From a checkpoint of a small class-conditioned image diffusion model: 32-pixel images.
Rows from expert 21 of block 5, named by matrix and row number. Rows with one number belong to one neuron. Each number is 128 + 24 x the weight over its row's rms, rounded and kept within 0 to 255. All counts start at 0. Numbers have three digits each. After the name is the row's rms in percent of the matrix's.
# up: expert up (model.blocks.5.mlp.up, 32x128x128), inputs 0-63
# down: expert down (model.blocks.5.mlp.down, 32x128x128, transposed), outputs 0-63
up.0 017:128111128092128121128127135129126128128128128127128121128128128127129128132130141127083122131146141130127105128128128125086128065117122147128055116015129131127128131128138143113127128120130127
up.2 188:129092127135144140118122166127122130129128128111120110124112115135154134133126154124108127127111132137105124097128139119047129129146117135124114163177121136129125125095156094108106128139136144
up.7 169:129143127151143109130128134131136125123120162124106148139128114119125130075127129122121125124121119134138140132129129133141130081092157104129000135151132142133134123127104130054142132118128117
up.9 093:128135130147145109127127165129160125128128138127128128128128128109127128090126131126142125121133134143128128128128130137159128141059140119128000131143130137130128131130128183126131128130122128
up.10 328:129098126134143128112120146127124129128128128113116113120110114136151140130127143126114122128115127132104124097128143116066129128140120133122117157151125137130124115091154103115115131146135152
up.14 010:127128128125129128129128122127127128128128128130128135128128128131128128255126119128128128128122141128128124128128128126077128153182124131128130135172127127128128130128128130121128128128128128
up.15 011:128135128146127131128128255128158127128128127128128131128128128126127128030128126128145130126120107128128131128128128131167128175100134107128155139197130126128128124128121123133128128131127128
up.17 063:127128127144128127131121153134129128128128099129129138144128125136128140071130165139085122129114107129129113069141105123095131000132151128128114134115135105127124112125115051137128128108134128
up.23 016:128134128127128134128127130128129128128128131128128120128000128126128128123128128128122128128127153128128136126128128129136128120114131126128172128113128128129128127150124128117128128132128128
up.30 046:128137129140137116127128212128174127128128136127128128127128128110127128093125130125153127121143131126128131132128133137179128161055131119128014135165128135129128133129127197124128128132122128
up.32 235:129093127135145131113120158127122130128128128112116112121108114136155133131127149125111125127113126136105124098128141118054130128143119134124113160166122138130125125091156099110111129143136149
up.38 184:129123132107164124126130156098136186188128138130131106134132128128123127130172157144146122126135140104132090148133129127127123210112237144118111147042123131124148129130144192126181130169107135
up.42 018:128141128138128133128138088127128128128128127128128139128128128128128128124127122127156131126037158126128131128128128130155128179164136089128161080201128122129128127128115123129128128130126128
up.46 010:128130128138127129128128255129154127128128127128128128128128128126128128030128129128133129127127109128128128128128128130159128157085133113128143133158131128128128124128124121132128128130128128
up.47 130:129133124143114133126127099128118092113128132126121140106119126123147119167116115110124132129123126156123164129126144129129130132142002116131145120236115141132124128131140082117070100094133128
up.50 102:128135130149146108127125160129158121128128138128128129128128128110127128087126131127140125121134134144128127126128130137156128136060142120128000132142131137130128130130127178126131128130121127
up.56 292:128122128124167136132122166115142158158131129130130108144143127130127166115150168140129120128123147106130092124137119123122126124127219146114108147000128120125133088129129151131170158154116138
up.57 022:128141128160127139128128210128164127128128132128128134128128128124127128122126120126167130125136121125128140130129128133202128189098134103128106139229129122129128125128119134128128128127125129
up.61 186:129127141101128122104134101100112143136129149129128122108128131121124107149131104128162133124137130123128130180133151117147123255108120117128130124128120176129142144132147202128132112146113128
up.62 256:127133127132087121124133088141125102118124133127123146108106128124133088154111088118128136129128105149124165142127136135143131132123032112136149105255130139132125162128124106117086089099137108
up.65 037:128136128136127127128128223128168127128128135128128129128128128116127128124126127126155128126148129125128133131128129135180128172080129121128000135180128128129128130129126178126128128130126128
up.68 256:129094126134145131115120157127123130128128128111116112120109114136154134131127147125112124127113128135104124098128142117056130128143119134123115159161124137130125121092156099111113129145135151
up.70 244:126133128135088124124132086147125097107124133127123146109108128125134094154104090117127135130128106149124165140126135135142131131125025111137149105255131136132124157128123099116084092098138109
up.71 158:129147122143141109133131132131132128125118167122111148156128074125125137078128137117114127124117115133140140137136129132137136082108156099129053138149128130133138121110093127000150133112137113
up.72 040:128131128127128139127136106125129128128128152127125125128128131118128128190125086112171132126134149127127149178123136134166128223124110124128143128171126123130130137130126177109129128128126128
up.73 023:128138128141127133128128255128166127128128130128128130128128128125127128102127125127155129126145120125128128129129128132167128164093135113128112138202129124129128125128121127125128128129126128
up.80 080:128133130142143109127128174128159127128128138128128128128128128109127128100126130126144126121135134142128127130128133136163128149063135122128000133147128137130129132130129186126129128131122128
up.84 019:128142128164127138128128203128163127128128130128128134128128128124127128119126121127168130125128119125128140129129128132207128190092135103128135140227129121129128124128119130129128128127125129
up.89 064:128122130090115115128131030130128128128128126128134141126128127129088119093130102130128121137139143128128128132129128134146128108126142128128166096019131132128128129125128145166145128133128128
up.95 012:128137128144127128128127235128190127128128130128128131128128128126127128117128126128156129126155116127128128129128128131222128176059136113128095137189128124128128125128123126128128128129127128
up.97 301:127128112162124128157123145148142105120128113127124134145122126133138142111111141118100126139124131132128132088117104133115130000138130138128119132121134087121111115125110071126124152111140128
up.98 007:128128128132128128128128000128128128128128128128128128128128128128128128129128128128128128128129128128128128128128128128128128123130128128128157127121128128128128129128128128132128128125128128
up.101 320:126128112160124128159123144148141106121128113128124134144123126133137142112111140118101127139124131132128132089117105132116129000138129137128124132120134088122111116125109073126124151112141128
up.105 229:129143124130137108128146124105129143129123166127122130139133109118123129114128128124133129126125119128135139164178139133149127222107149095125062134139121137131146127108108159000163128128118116
up.106 078:128122126115113147129128077128094129128128121128128128128128128146128128157130125130112130135119122117128128126128126119094128107193119134128255124110128119127128124127128068130126128125134128
up.110 114:128134130151141111127127141128155119128128141128124132128128128109127128102125115125142126124130135151128127126128130136152128138063136114128000131145129136130129131130128180127130128129120127
up.111 188:129134130134087129125131085135124098121126132127123152107122128123133093159112086114128135129127104148123171141127137134143131134126014108135158106241129138131124171127124107121076090092137112
up.112 473:127116130117109138125128127127126128128140109128140121120128153133129125149128128132140128131132133124121123124124128127125128146142116141128255118119130125126125131136147128255115123134126139
up.116 043:128136128142128124127128204128168127128128139127128129128128128115127128125125126123158128126142131125128136132128138135182128173075129115128002134182128128129128132129126186126128128130126128
up.119 052:128122128107121110128127081129126128143128129129128134128128128130128200121130149134108126019140132128128127122128128122150128108136255155128110122053128129127128130128137135128128128129129128
up.121 267:129147119134135121134131132130128129123114155123118144144135073127123138099128138119116127126122118131136140137154129131133140100126139108129075147138119125131136125105101113000152130114141114
up.122 162:129135129131092133125129085126122111128128131127123166106119128121130091163121090114130133129128104143123171144127138133144130141126012107133164108223124139131126178128126115125076087094134120
up.125 018:128139128137128136128128255128146128128128128129128133128128128127127128121127123127157130126130121127128127128128128130157128170125134113128112138224128124128128125128120128125128128129126128
down.0 018:131132129139155132116143128128199120127103126135085125128114109128125137129127128132127128105165133144128128119140128128121128149179146135144053128182131133128122133129130128031128130145076125
down.2 209:096148117145133093158124137135139129134147134123137129126128125128120125120128178109133129125114131147133146141140102125132128121077111120100138140121147128170152133124120141151116178124133130
down.7 255:107131128118150134130118125130098129130130130133125134128132139130132127132128127122132124131088123114127169133126127113130124128124116128127255129126129120135129132128119128191128128134131117
down.9 118:121132128121131138134124128128114125129130131127136132125129136129133129127127119127141126140126128127128140132121124128143129113116116129123255128127127114153128127125109129134128131130139124
down.10 325:103146117150126109148124134131138129132149132131137129127125126129119126121132178114132127122113132162134141139145105127136127123092113121105130139125142128163154130125119156140115169128130132
down.14 008:128128128136135128109128128128117128137128128129127133128114130128128128128128128128122128128122128128128128128128128128128128204117127128128000128105128128128128126128124128134128128100129129
down.15 014:128126128113125127135124128128112129128131128127138129128140139128125127127128128128127128131129128119128128128126128128125128113118121127128255128104127126128128127128135128183128128000138130
down.17 051:124134129145144143135128090129120146128097129131113136124128117130116129125128141130133126108089128128126134129140129128122125255140126123135157129158130129128123136126131128123119129165057080
down.23 018:128128128128060128132129128128000129129128128061131126128129129128128128128128128128131128129131128125128128128127128128133128129121128128126131128136128128128128129128130128141128128128132127
down.30 071:128129128116128131135124128128117127129134130124140129127133137129129128130128128127121128136128128124128134130122125128140129109117113128123255128120127125158129127127120128151128143124143129
down.32 249:099148116148129100154124136133138129134151133126137129126127126129120125120130180111133128123112132153134146142143103126133127122081112120103144140123145128168155132124119150146116174126131132
down.38 137:096129121127170082105114128126124130179148121130123126129131133142128062170125120129087128125075130155107141113126099130156110012128079137125110124252107117121141130128108128117116125135126190
down.42 017:126166127116097128135108128128027134141164131126171129128113148136128120130129128125127128150063124121128147144117123128130128103068110124113199128073125152128130125128100128166128126127171161
down.46 012:128127128111127128136128128128127128128128128127129128128140132128122128127128128128128128128131128124128128128127128128126128108128125128128255128119128128128128128128135128164128128000130129
down.47 108:140123136128132129158147160132185115083132135116136129128137125120126180111132128125142130146176126116145121157127131126091133126116175114119144162020174131134122127128140128155141183083151090
down.50 129:121132128121133139133124128127112125128129131127133133125129136129134129127127119128141126138122128127128141132121125128143129116114116129124255128129127112151128128125109129133128129134138122
down.56 255:099137114121138097127109124118113139158131125117125127126131129135125075132119123129088127118061130142108135080129097128147118126126058132126112109255110091126136127126109149122099093162105164
down.57 031:127126127113123128135120128128092130130143130119151130128144146128128124128128128126121128142134126118128129130120126128143128119105107125119255128088129124142130125128131128197128126117154132
down.61 149:128109141126129115121146145125145107130158124127133128133122114148141127151140075129124133156148122160131128142121124130130119000128137133125102140122126128107130123129132127110139128078171159
down.62 221:163116142148131168149150138133162115093129138134131129130122128117128182118137128127158128139188123118140123180127150128099138127129188119130145159000158148128113128130142109132151167073155075
down.65 047:127128128113128130135122128128111128129137130124145130127135140129131127130128127126122128140134128122128135131120125128142129106116107128121255128112127124157129129127119128163128136115150131
down.68 267:100148117149128102153124135133138129133150133126137129126126126129120125120131180112133128122112132155135144141144103127135127122083112120103137140124145128167155132124119151144115173126131132
down.70 208:165117143143130171150151139132162115092129138134131129130123128116128183117137128127157128139185124117141122173127149128098138129128190118130139162000159144128112128131142112133151168076157073
down.71 240:087130128119160133130114122131094129130136129136121134131137140116136121133128125114123124128058117124128182137125127116126121128125113128126255129123132121130132134129123128231128128134131119
down.72 032:126127127097113122128121170128108133129155129126152122129137142129142126134128128125126128151158126124129129130115131128138135000091116130115135145067128125128136124129107128161132127092203160
down.73 030:128126128113126128136123128128099129130133129126145130128137149128128124127128128127122128136145127120128130129122125128128128122111108126123255128104127125150128114128135128180128137101143130
down.80 104:124132128119130136133124128128123125129131131126137131125130139129138129130128115127142127135126128126128137132120124128142129111117115129123255128126127116153128129126109128137128131130140127
down.84 028:127126128113120128136121128128091130130143129120150130128142146128127123127128128126123128141131126118128129129120125128141128120105109125120255128090127124135129125128135128199128127119151132
down.89 090:148122131126081173078134113124091128127072128132119128132110124126129125127128123142129128122140130134126117121131131130133126138200153130152104123159106130095113115129143127084128080138109126
down.95 019:128126128116126128138127128128111129129134128126146129128147140128127126127128128128125128133131128120128129128124126128132128113115117127124255128110127125128128126128136128172128127128141129
down.97 254:127147103124121134133115111130114146122106132125126128125128149100118130093113171116132119105112136093124130101131128125128136255126106125131164113130129107146127130127126133139117129159099107
down.98 005:128128128131128128128128128128128128128128128129128128128128128128128128128128128128128128128069128129128128128128128128128128128128128128128025128119128128128128128128128128127128128128128128
down.101 266:128147103124120133133115112130115146121107132124126128125128148099118130091113171118132117105112136093124130099131128125128136255126105125130158108130129107143127131128126133139116129159100108
down.105 279:077128129115161128129118127132100124135152128137125135137141135135139109150129103125124125141060111128128176152123124123127113071127118130126255130122131114132133137129117128235128131129136129
down.106 100:133124128137125120122132128128137130127125125131117126131128120127121127126128138129117129120129128130128119124136132128113127146145141127133000128130129139103128129130146128119128125126115129
down.110 144:125133128120129142133123128127120125129129131128124133125127135129136130123127115127155126149126128127128144132121125128144129116121116129124255128126127113150128130125109130133128127108138123
down.111 159:166113143143133170148150142128166114088131136132132128129123127119127185118135128126160129140198126117144122174128156128097136128127190118130140156000162151128112128130142106136152159066161075
down.112 440:180128128137111123126137133124146128126119128121134124122124120133125134122127135143128130125167145147128089115131129142129138128129135124128000128133125135128127124126128128038127128124124135
down.116 056:127129128113127130135122128128109128129137131123145130127135140129131127131128126126123128141129127123128135132120125128143130100112108128121255128109127124158130129127116128163128140106152131
down.119 067:133126129137161134126135128128151126122121127136116127130122119128129132128128128135100128120100130134128128125132128128129125126148140130133048127159120043113114130128127136074128058255118122
down.121 333:078129127120158131130116120134105127129139126140120134134141138109141110136128124100117123128071108118128174142116127116121119127128116128126255129123132120128132134130127128255128132132131122
down.122 138:165113142135135158147149146130159110092133133130133128129124127121127177128133128126154131141212126117142123184127171128102134119126189118129137151011163168128116128130141097139149150056163086
down.125 019:127125128113127128137123128128088130134143128125152130128145150128126122127128128126121128142178127114128129129121125128131128128106102124121255128085126123151127124128137128205128131110148130