config = dict(
    model='class-conditioned image diffusion model',
    dataset='photos of plants, animals and fungi (iNaturalist)',
    horizontal_flip=True,
    conditioning='class',
    cond_dim=256,
    num_classes=646,
    norm='layernorm',
    head_dim=32,
    fused_qkv=False,
    qk_norm=False,
    num_experts=32,
    weight_decay=0.05,
)
Rows from block 2 of a small class-conditioned image diffusion model, named by matrix and row number. Rows with one number belong to one neuron. Each number is 500 + 25 x the weight over its row's rms, rounded and kept within 0 to 999. All counts start at 0. Numbers have three digits each.
After each neuron's rows are labels from the 100 images, of 14976 (inputs lightly noised), where the neuron reaches its highest value: "top examples" is what is common among them. Only what is clearly more common there than usual is listed. The data: photos of plants, animals and fungi (iNaturalist). In brackets: how many of the 100.
# fc1: MLP up (model.blocks.2.mlp.fc1.weight, 512x128), inputs 64-127
# fc2: MLP down (model.blocks.2.mlp.fc2.weight, 128x512, transposed), outputs 64-127

fc1.262:501515570496499483503503504502501507523505523461494498521614545491542499501496500525466501468510519504510497497486491500485483470527495480517491500477558452513517445500485508493451472499493467
fc2.262:497501555532524502499426532498500498499500490491493501501505552484506479499500497523436503485502499553505444499504541523498451490482511513488505507464495474459503470470511461491530498531491505
top examples: phylum Arthropoda (75); class Insecta (72); order Lepidoptera (36)

fc1.336:480545494504500504504577499500494522501500513432521537533501507507510499516501505499487489469499503515496506496502468531495508487476495438456572488552489476498488503497498507492448500480500501
fc2.336:489517482526500504457503499502505507500481502409495494546495495525531496497496501512458506505494500509503469483485548549494497482507492501451496472469481452473499497470517501471517507498475523
top examples: phylum Arthropoda (60); class Insecta (59)

fc1.11:563443494535503538516503460496496510506439491521503527500501481499525506513500484500497500504525554409555518504499526484523490500486497465490498500496503500455495499491492543500511512500434495
fc2.11:539500504526510505520532486482530493492500498503491509502494490502526499512507499506500501510525535385500515501502511499514500591503501500487477476492503499501489506500498500504500504500491500
top examples: order Charadriiformes (26)

fc1.489:497557499505508450500539492508498494551502538505523466539519500405511484507461496549525500494500513499483483502491497473501499471469473546512531498493545473536504531501509510492485530471500495
fc2.489:496512519527511505501501499489488511533502488475502490485490475478503415478510497505484484469499538466523518496501502483500483465472504544466498500500498529478501531505501501509500574517492509
top examples: order Passeriformes (50)

fc1.442:503486522512503499421487529500496567507474502508503510506506513513499506499505503506502467502493467461450505509507491493515498496494492505495540499480503479477496511511454507498494514500499507
fc2.442:499524473488490485541515484500501497495500487502501501504480499500491481496499501499481509505505499513526484502500497501508500519500500513492487505501508500508493513504504503506499506500503492
top examples: phylum Tracheophyta (25); kingdom Plantae (25)

fc1.503:499521502507497499473516512501499497538501487485532494533500535479483517505522503508468492473503509505523514501477498498479498475511490473486471495540500496485484498543512559500443463511498461
fc2.503:495496499522509489440477515505502493503498490438513501515524531457500485491475499548500525461504500509527449465499559527477468497528480509466502478501498524496499488439511497535513456500483481
top examples: class Insecta (72); phylum Arthropoda (72); order Lepidoptera (34)

fc1.341:506462512514502508550483530500502502511500490568489490458488522502485505481504503500545497511500498489523585490463498493487487483474486508543404495478503505495497502552508513503504453525502482
fc2.341:513480502514518501462461501502513500507489481505472503499503505491497499497499501546428503500494501502517482490486545513484486496511482509479528482490500539494497504456505501505503490502515501
top examples: class Insecta (67); phylum Arthropoda (67); order Lepidoptera (32)

fc1.410:522507470506493523526507512358498498503492495505488495524512521513507500545511487527538508451474504479466473529493489524464492494493525470499493446502502498499511502503516504497511501481499499
fc2.410:505481477501494496483489464380509493499521524506493460526486510500496577499490495504499497500507479501506426532501497504460510486498502495457518522500511502501503539464500503499508473467489508
top examples: order Passeriformes (52)

fc1.67:516419494495500500515541497498500499493413477505499536492518498500553521499474405501500500531481501459546515507480506475453492500503502507498490526501487460484498496466475500501500544502499560
fc2.67:515492512502489501502499489497505552480569518499511501485509475486500499499510446501505447464437500497501512499500500503558537544501504494499516500498474496563492501543501502499559496500446469
top examples: class Aves (84); order Charadriiformes (28)

fc1.427:467488502562504520499508448563479488521501518493473471510507499499495502540544512554504467482524481573522492551446504487502471491511496499505488497453496512525466505496509506488477539468527443
fc2.427:500498529552494435476518470471500499530509502491548515487503439501478484477522498548505503486470501512538465482480522500492481493522495502493535474530418496511533502533508418505500475486504508
top examples: order Passeriformes (57)

fc1.477:502538470504487529480540510500506500544502514461515488503482503500498504502498507512436479454491501503491496495501512493468515484503489399505534469529484465501480461527501483499473484505503505
fc2.477:501600493502520487473427481498501503486500479499445511452507511491490501501462498501500499501494533513502410507500501498518500500506503457545499486466501582458511570497502503501475497531518502
top examples: class Insecta (68); phylum Arthropoda (68); order Lepidoptera (38)

fc1.276:581554529504499495471476482500517476495498506503514499499500490502513485501504500504503433514500294467498513524499515514468493493507496499522511500478499531498493518493521498492501492498501471
fc2.276:536553529506497496534509501499500507498509494498498524502486502497499495500500496497496500504506242501506527525521499503509501512483495504498488503512501500511502512500499510501497495504510499
top examples: phylum Arthropoda (89); class Insecta (86)

fc1.274:498518477510498501530519501502499492550499510501500488493489522489503509507507504531513466463498497496486510500500515498437509446497500450490510434467497505499502498548492511479503435501490463
fc2.274:492475521487518479490473476493506522512501499565434503504536490498488457490489500498498520523508489546513487487489499500532495500493489499499530524503534498531500532484505500478494512485503500
top examples: class Insecta (66); phylum Arthropoda (66); order Lepidoptera (40); family: Nymphalidae (29)

fc1.311:482554476483500524448520470495497497530500494417493526511502520526547500510559498511489480513502495510492466499505501531504498464490491505498535446486500403511509529499483500457516483453501505
fc2.311:509468522504497500501476489491500503507485497604471502468488506487493533483507503498506515527504491506503501504468487473488477503499503484513448519500495491506499499536499540506506498544501498
top examples: phylum Arthropoda (62); class Insecta (60)

fc1.500:436493523521502499501507519498496505521479526499506504501511505505501494499507499508506423502494324464470510500497521498493502486486496494519479500506504508520494492513488507484488497502456466
fc2.500:455523529512514503511488530498500500527517515490492465500489495478520500502495506497514502504520386484493501540504481509500501502430476470501433497483496543531474521479500525478506500497501535
top examples: phylum Arthropoda (95); class Insecta (92); order Coleoptera (27)

fc1.387:495527502517497507503499505500497503545505469525549603505462504498502528532502498499539500494500512500501524488492499512478499479511483490556456503512510472518489499500480486502471483483500442
fc2.387:499511469473496491475443486502520496535500449515495495505516497421501481505503502544413518498506504520473502454500509529493473505521494493517524501515548498495500502502500504503480541473494497
top examples: order Lepidoptera (32)

fc1.264:499510536488508467495493463498507474500500516587486496502524477547537476509530501501496483517508502523492481494467509553485499449440506500500502463477521508493513512473512522447525475491496520
fc2.264:501523487488501521528518478500489449536503459470585487503477536506487556507534500524471510507506498499474504500502494492499526501501499453502501503519483495546496456551503506542461521500495499
top examples: class Insecta (66); phylum Arthropoda (66); order Lepidoptera (35)

fc1.484:499500489499501515519509500501497501494501475468506506515501503615497498504492501500509487538500502502513510495500525514501529466499515482512544480486487489522503500541493470494499516496503516
fc2.484:504499461495500500458502464500499539529502471468478497550501500535499501498492507479448500462474492522501471488487571549529508501537500527486496472452483509507522478461506472522500525498507568
top examples: class Insecta (59)

fc1.299:498537448502472501554501502502476503518502545530491494516529503507520501472508500492503485527535516454502501497522515488521478462514491514508497499530493420500465520503530508516480475527469519
fc2.299:510500494499496505522483526496503510506498495501503490494496450516485489527518497532502432502489486517499500468525503497520499499503498504519521516500436494485468485496511556441519498487551530
top examples: class Aves (85)

fc1.383:524504513491433536501517503510453521521438503490489534477513495498500561441463503504509500497519522472455475501516507544451500500491517464493495487499484501500534500496498524496530516485474499
fc2.383:510499520501485482504488521504505507484526511498512506467496492512493558466504499526488500499473505466511497496467507571500490501466538506494527493553525478513481571535504440501456445501505455
top examples: class Aves (87)

fc1.287:506520545498472533498510501565469501498500497501449501524495505502477502537541501545477500490500531479502498540463461477465502482509553514505497489484508506508486498507500522473558435469494578
fc2.287:498483485437451516508499493529493519491503459502498502488537499483469475507500502501510519432513490488499494501501539494508449488501564489494515534534479479491488471526525499498418479460501487
top examples: order Passeriformes (52)

fc1.229:504451506489498547521469510498500512457500489506482543480500511619502500502571502484492480498503488505544522488499500542474518482501520472507479474505479501501481498507495501501521453502500502
fc2.229:502473501482499490488488500500527520539493477501501490502505490504497503506528499494481510465502479515487517501504446518500504503503473506491530493519501497548524502502493498503515553557535520
top examples: order Passeriformes (57)

fc1.446:511480519497503511461505527487509537502500538505493563502566519533496500562546499503518500538498497498513501493500505528484499492500476498453504500467508498503502523500564482484492501400501498
fc2.446:502502500513503501489486527507502505463501501498500480499475504488489498493517498506495488590499500493502481520504460499508526466500494497525490499492540513481540496513422492484516470499501518
top examples: phylum Arthropoda (64); class Insecta (63)

fc1.222:509504499482451528490541497524514511522501518471487522460534525497491537494498515499498423502496496481495496532499458552485490481501501417500529488491490511498471503535508496501500501532495473
fc2.222:470489483502502491525518381486502483540524500538487499498449507497534494544488491506541502550502500542513492497515499475535524490515484488495496501501477470507493468546500479471509470497499511
top examples: phylum Arthropoda (72); class Insecta (70)

fc1.56:481499515489535561499501527496506485496500459501525494465500486501501480517497502495489500592485496528554504506477537525504509494540501501498496415470522482530495501507553517490494473507491497
fc2.56:497418514398520517481530535512502474456501492479537503474493498498493516508529499464494513497480443548495499511500493486496541504501516499488527539499445515496524495499498470437502473501498503
top examples: class Aves (85); order Passeriformes (57)

fc1.173:498505464491533535495500480500516440495499502495524493506572543497515499499537493533500482506480479501531492522530503450520527487498485543478531500503496479560464497488508488498471543459486507
fc2.173:504412482482494531453492491501500500472498526452505487489527478510487507520507498504495504448499465493558502466462496508501493503501509508467520499480504512497492533532499470501501515501499495
top examples: class Aves (89)

fc1.2:498497459584514451486511426543515488505504553480492491540507523504500499495541502554499495445496504494500509504499499465473466444451520516497504484503527490493492504519477512444500506443487502
fc2.2:503495542450502522515502547448498501500495501504497495461501508501518500538498490488500492554515497501473563463501483505495509500516486496500471494441502499509501505501507505559526508534486470
top examples: order Passeriformes (51)

fc1.50:490495507500503472534519499436443449493530512488500498501499488527497482498502495508508490512536491509490490474498525514533502426498500531495484476501540502530494541533551476495475499490462474
fc2.50:499519462501499502499505517509500514513499499500492515507480494562511492493456501496487508485497507491500511500500502489500488511523501500508475492525510447515513491496465501474470497492538499
top examples: phylum Chordata (93); class Aves (91)

fc1.335:487541510502518517471503509506497439518500532465512456480488510523524497474542501552525499494498515505528506477509534452476514442500465449494515463501522487510484467543539474476523498501487488
fc2.335:502487495477491474521462505500488499492479494511459527502571499493491516549493498507479500494523502491460495505504496510486553513502537494509500523504467508506500496501533527519482522497493491
top examples: order Passeriformes (55)

fc1.398:495504504500499515497482509497504453502502474543547541521477498418501500506469500509512499572492500501491506501501495490494511470447477487499509501524503488509487545542536500473533531472500494
fc2.398:500505502507507539471483506507481482494502474503508525508490559455481492493500500502500483511505517491503490497503572542488490501459486495506508500485480501501503499456514477518515504432492479
top examples: phylum Arthropoda (63); class Insecta (61)

fc1.61:495457492548501453488552514521470486499494501481493499501499524501485518540500503519537477548519473544501478498505515509502455467505492494505502460534511509498510501526525458460505505460505443
fc2.61:499538530500525504525487452472528495493504487518529502509484501467507484499518495498500493487465529474500531481496501494466537488500550498500490508462497498497496532525485542536504502527463506
top examples: order Passeriformes (57)

fc1.357:477496496491492491445487496497507504498510523665503496495495514509452494492512502500457436485474505500517508497513535513460520501499506483554485496478515501497497502509550488481503486497506474
fc2.357:481498479499496479502505535497503508459500507526529496511513471492492503495450501528495564502524481495548449500497490470500536513498476503454429496502506460504455475499531533503533500537485542
top examples: phylum Arthropoda (79); class Insecta (78); order Lepidoptera (50)

fc1.176:494498476487526500507472543517617495497503525499540478477527507494509501507508498528502489499500491495502508535500525519499500463543444497520496475502508458493498538509500491500468517499455459
fc2.176:507504541527455445499527507499439508498488499521481500488525507482494505483503484509502502521521505484497500458499502502492530519494597493478500515479500539499525491503482496484559501500500501
top examples: class Aves (83)

fc1.70:506534500504502478499497534505598527504446512515500527520527477499497497494499489503500387506448541469497507523495501499501485500537497485537518502496499507494458544505501527502473494505469473
fc2.70:500488512489503532481494491507479481500525550453553487474510493558532502503488499503499496504500482497513498520500500517500510531501497501473498509499504472504508491500499501497532487488495490
top examples: class Insecta (62); phylum Arthropoda (62)

fc1.82:477496503522515499530486445491508496496496502513502505489535493499419512468474502547502482531488472562477508450514577523495494461490506480501465463493522426500464501520508497498487498494476510
fc2.82:497549538483471494476570500538521502465501542518500484527500501456512506538564498491503485489492503516490489532454482479501514501499483486451500502487506520503522508500521461497519563529515471
top examples: class Aves (91); order Passeriformes (53)

fc1.77:492511500459536513540516530397492490507501500485502514533503554528475490558527503531536481498504505499501450556495506531466497456493498507500506469518529499501481503547515500493513495479453461
fc2.77:502498545510470492509500478600512501441501533496485499477481499459500511494518485500500499481522501519502521475491474455501501472499470491464483511472545548500490519487508467526509554509499485
top examples: class Aves (88); order Passeriformes (58)

fc1.73:503500458572507441482519444520528489505500532490466490590484532516494493502530501539512497463542516475513500493500493488497448489459503492512501493500528466461478498503502495494496504457498500
fc2.73:503536511579517480486477450486481502499526532470502511486488457501491497497498499503503473452446520481519450498527513510503484464501488502436500501537507539506501504505504520526517458525497523
top examples: order Passeriformes (58)

fc1.499:472568428548491490499511506533483499515502500533490524491505500511550532530485495501517498502473512499506556488464484490475459446475517464485498476471548519590504491527425504475506539437492461
fc2.499:486485540462525501519512501469510524498497501498508500532518474511492497454521494497472489552531502524499491510511501524491491503496460477498477484523530505442502480503501566509509482478492505
top examples: class Aves (93); phylum Chordata (93); order Passeriformes (60)

fc1.421:500494478508494474496533503486498520501501500507580543500504519501502478587510500499509499493506499499505500503495499517498528489494530519519506493463487505545493505467504521502496494466500500
fc2.421:505487462487490498512474480494522498516497493517493453494523518488510487523499501484492518489510505493492538499500454535499500498504489499550502491490514500504508534512525499511499541532500518
top examples: class Aves (90); order Passeriformes (73)

fc1.457:496562473476502509530529501452503503526500513501532550467487527471524527518474496530512500488501507497500512443502568498522506495500448470466502484467502497533493440557502469500484497448493493
fc2.457:502531494500502522489478493502504485499499499490501416492494481445466517510498499503494489542482509484501488498519489496507518488503502490501544518482539505464514508505405515503489495471500472
top examples: phylum Arthropoda (62); class Insecta (60)

fc1.232:497545514519480471500511536489504517500501505497447570529500497530495515541501496486492491557480508493507523462443461517499523495494502511518490500509514502535521536518508527480497438500486520
fc2.232:500498482484494451500489479502505531513497443527494453489483516464524433502495501515500521477503502496468513498501497540484463478509515501495491500493495501496507506516511502510467546537493505
top examples: order Passeriformes (53)

fc1.205:512441516509504467531495529507501494569502494568504463514490567506473494504526500533476486503499497475533568483461486496478502446513495502503506448449554542506504517507501507495538488499500485
fc2.205:473562498482471503514534464495482498498513519456562525489528469492515550536500501489504518520502494486485485514519437502493522505491519451503503488543489512553514522502500480499479491442498512
top examples: phylum Arthropoda (76); class Insecta (74); order Lepidoptera (36)

fc1.255:482558482508499503502480485558500475497500542531495532519478492480580543505446500500492499494483519501514516482501495484499500489507497419532499490502527486570479437532488476473473500450503499
fc2.255:476537494499496527490490500496501464495502508511502465495487483467519478502519498476504504484499502540528485480478496519481504457483502495497541556495490509505501506506501557499501507498503498
top examples: order Passeriformes (51)

fc1.459:507498564496398527495529497466509501512501499512478485504510505506549528499506505568518501458494522489479477445528521521518472498501515501500506447492505496503535506509499500500508504482503509
fc2.459:500464539501366500488501528470499501496527502500473496539474500527564563486485497499489502572502495501511468511508455477533478491494500513517489505502499500479464503486470507500499497501493513
top examples: class Aves (83)

fc1.194:504477521500494530557504475486507458582505508473511499499509498502521482501518470519515494508501494498546480505499489506497490500484473440501520491470518512497502522505539503500473440482427479
fc2.194:550430515500483496447497531502495526555455506504508480570500483504498480503481511500502543514490507440491496515516465495500497494500483501476497499486469453534459432496502492500498504504502493
top examples: phylum Arthropoda (62); class Insecta (60)

fc1.488:498498497504433525539508515487483519505500529501490510496525496506513547467492501523515492473502495499435492504521512605454533474432515500490509466504502460511499540511502500495498487483455443
fc2.488:494490511519552524514496479506510513516537513496496505496477522487506465563511499494495475526478500525515516505514504433549501474514489498457505520488494506468465512500527600509517467497525506
top examples: class Aves (85)

fc1.490:502501502509500477491503501506498500543500478417508503514496579492473511500536496515482494492511500489524503489492512507470491445531499499506503467483495516485525548496505503500502479500478407
fc2.490:491515522494501504538501494502501501489499566622471527452510469490521484505492508478506530534502515500493517528519457458513491502486504471516501549526523474526498508510493490465526504468501474
top examples: phylum Arthropoda (78); class Insecta (76); order Lepidoptera (38)

fc1.75:494514541532482512499502488542461492511500501472446496523492502514503513538514503530488483487489515507511499496440499519462517478521556500510478500495495510522476491509506500419458448456456551
fc2.75:505492521527576480500512482424497509516501499507499499493482488491554473481528500525502493491474495536513504466561472517507508471540435500545460512501440507488522504474522459519503504506494485
top examples: order Passeriformes (55)

fc1.319:523490450465479493489480488501507496499497512500513489500507490502509474498500497508508446499501700535553497494468518504475492493517500491521487499500522527498495504508534501477480500511465477
fc2.319:476499453483475488511522482500499495497479468490511500496470526487499473489499499507484518511505691561527501501499479501501495523517502524480497502492506493502502509507503504508500502500490499
top examples: phylum Arthropoda (65); class Insecta (61)

fc1.462:492469559490478509497506513601497498498472496499501501450511485480506519494489503500493500551575517504500539484499501491539500500500443480514498466467496503498498507498503524502502530501534497
fc2.462:497499510505474519508467463576494464455507507488552478473505459475500524507474500488492495505549515490502488498497519533481469504496483502454510500497498500510538525482561501489505483516561506
top examples: order Passeriformes (59)

fc1.356:501508499506496501475516500498498497501522498585501520500514549503465495494511502497462474473490497505491502500496521502497496499504499476517518457509506454531498499505480501487483499511495473
fc2.356:493500505511500477463471499497500542502510499544501486486515463494492498500485501507498516503532487535511426511501501493499511500500500401492488500499497552507502492501500514513500498510488513
top examples: phylum Arthropoda (79); class Insecta (78); order Lepidoptera (51)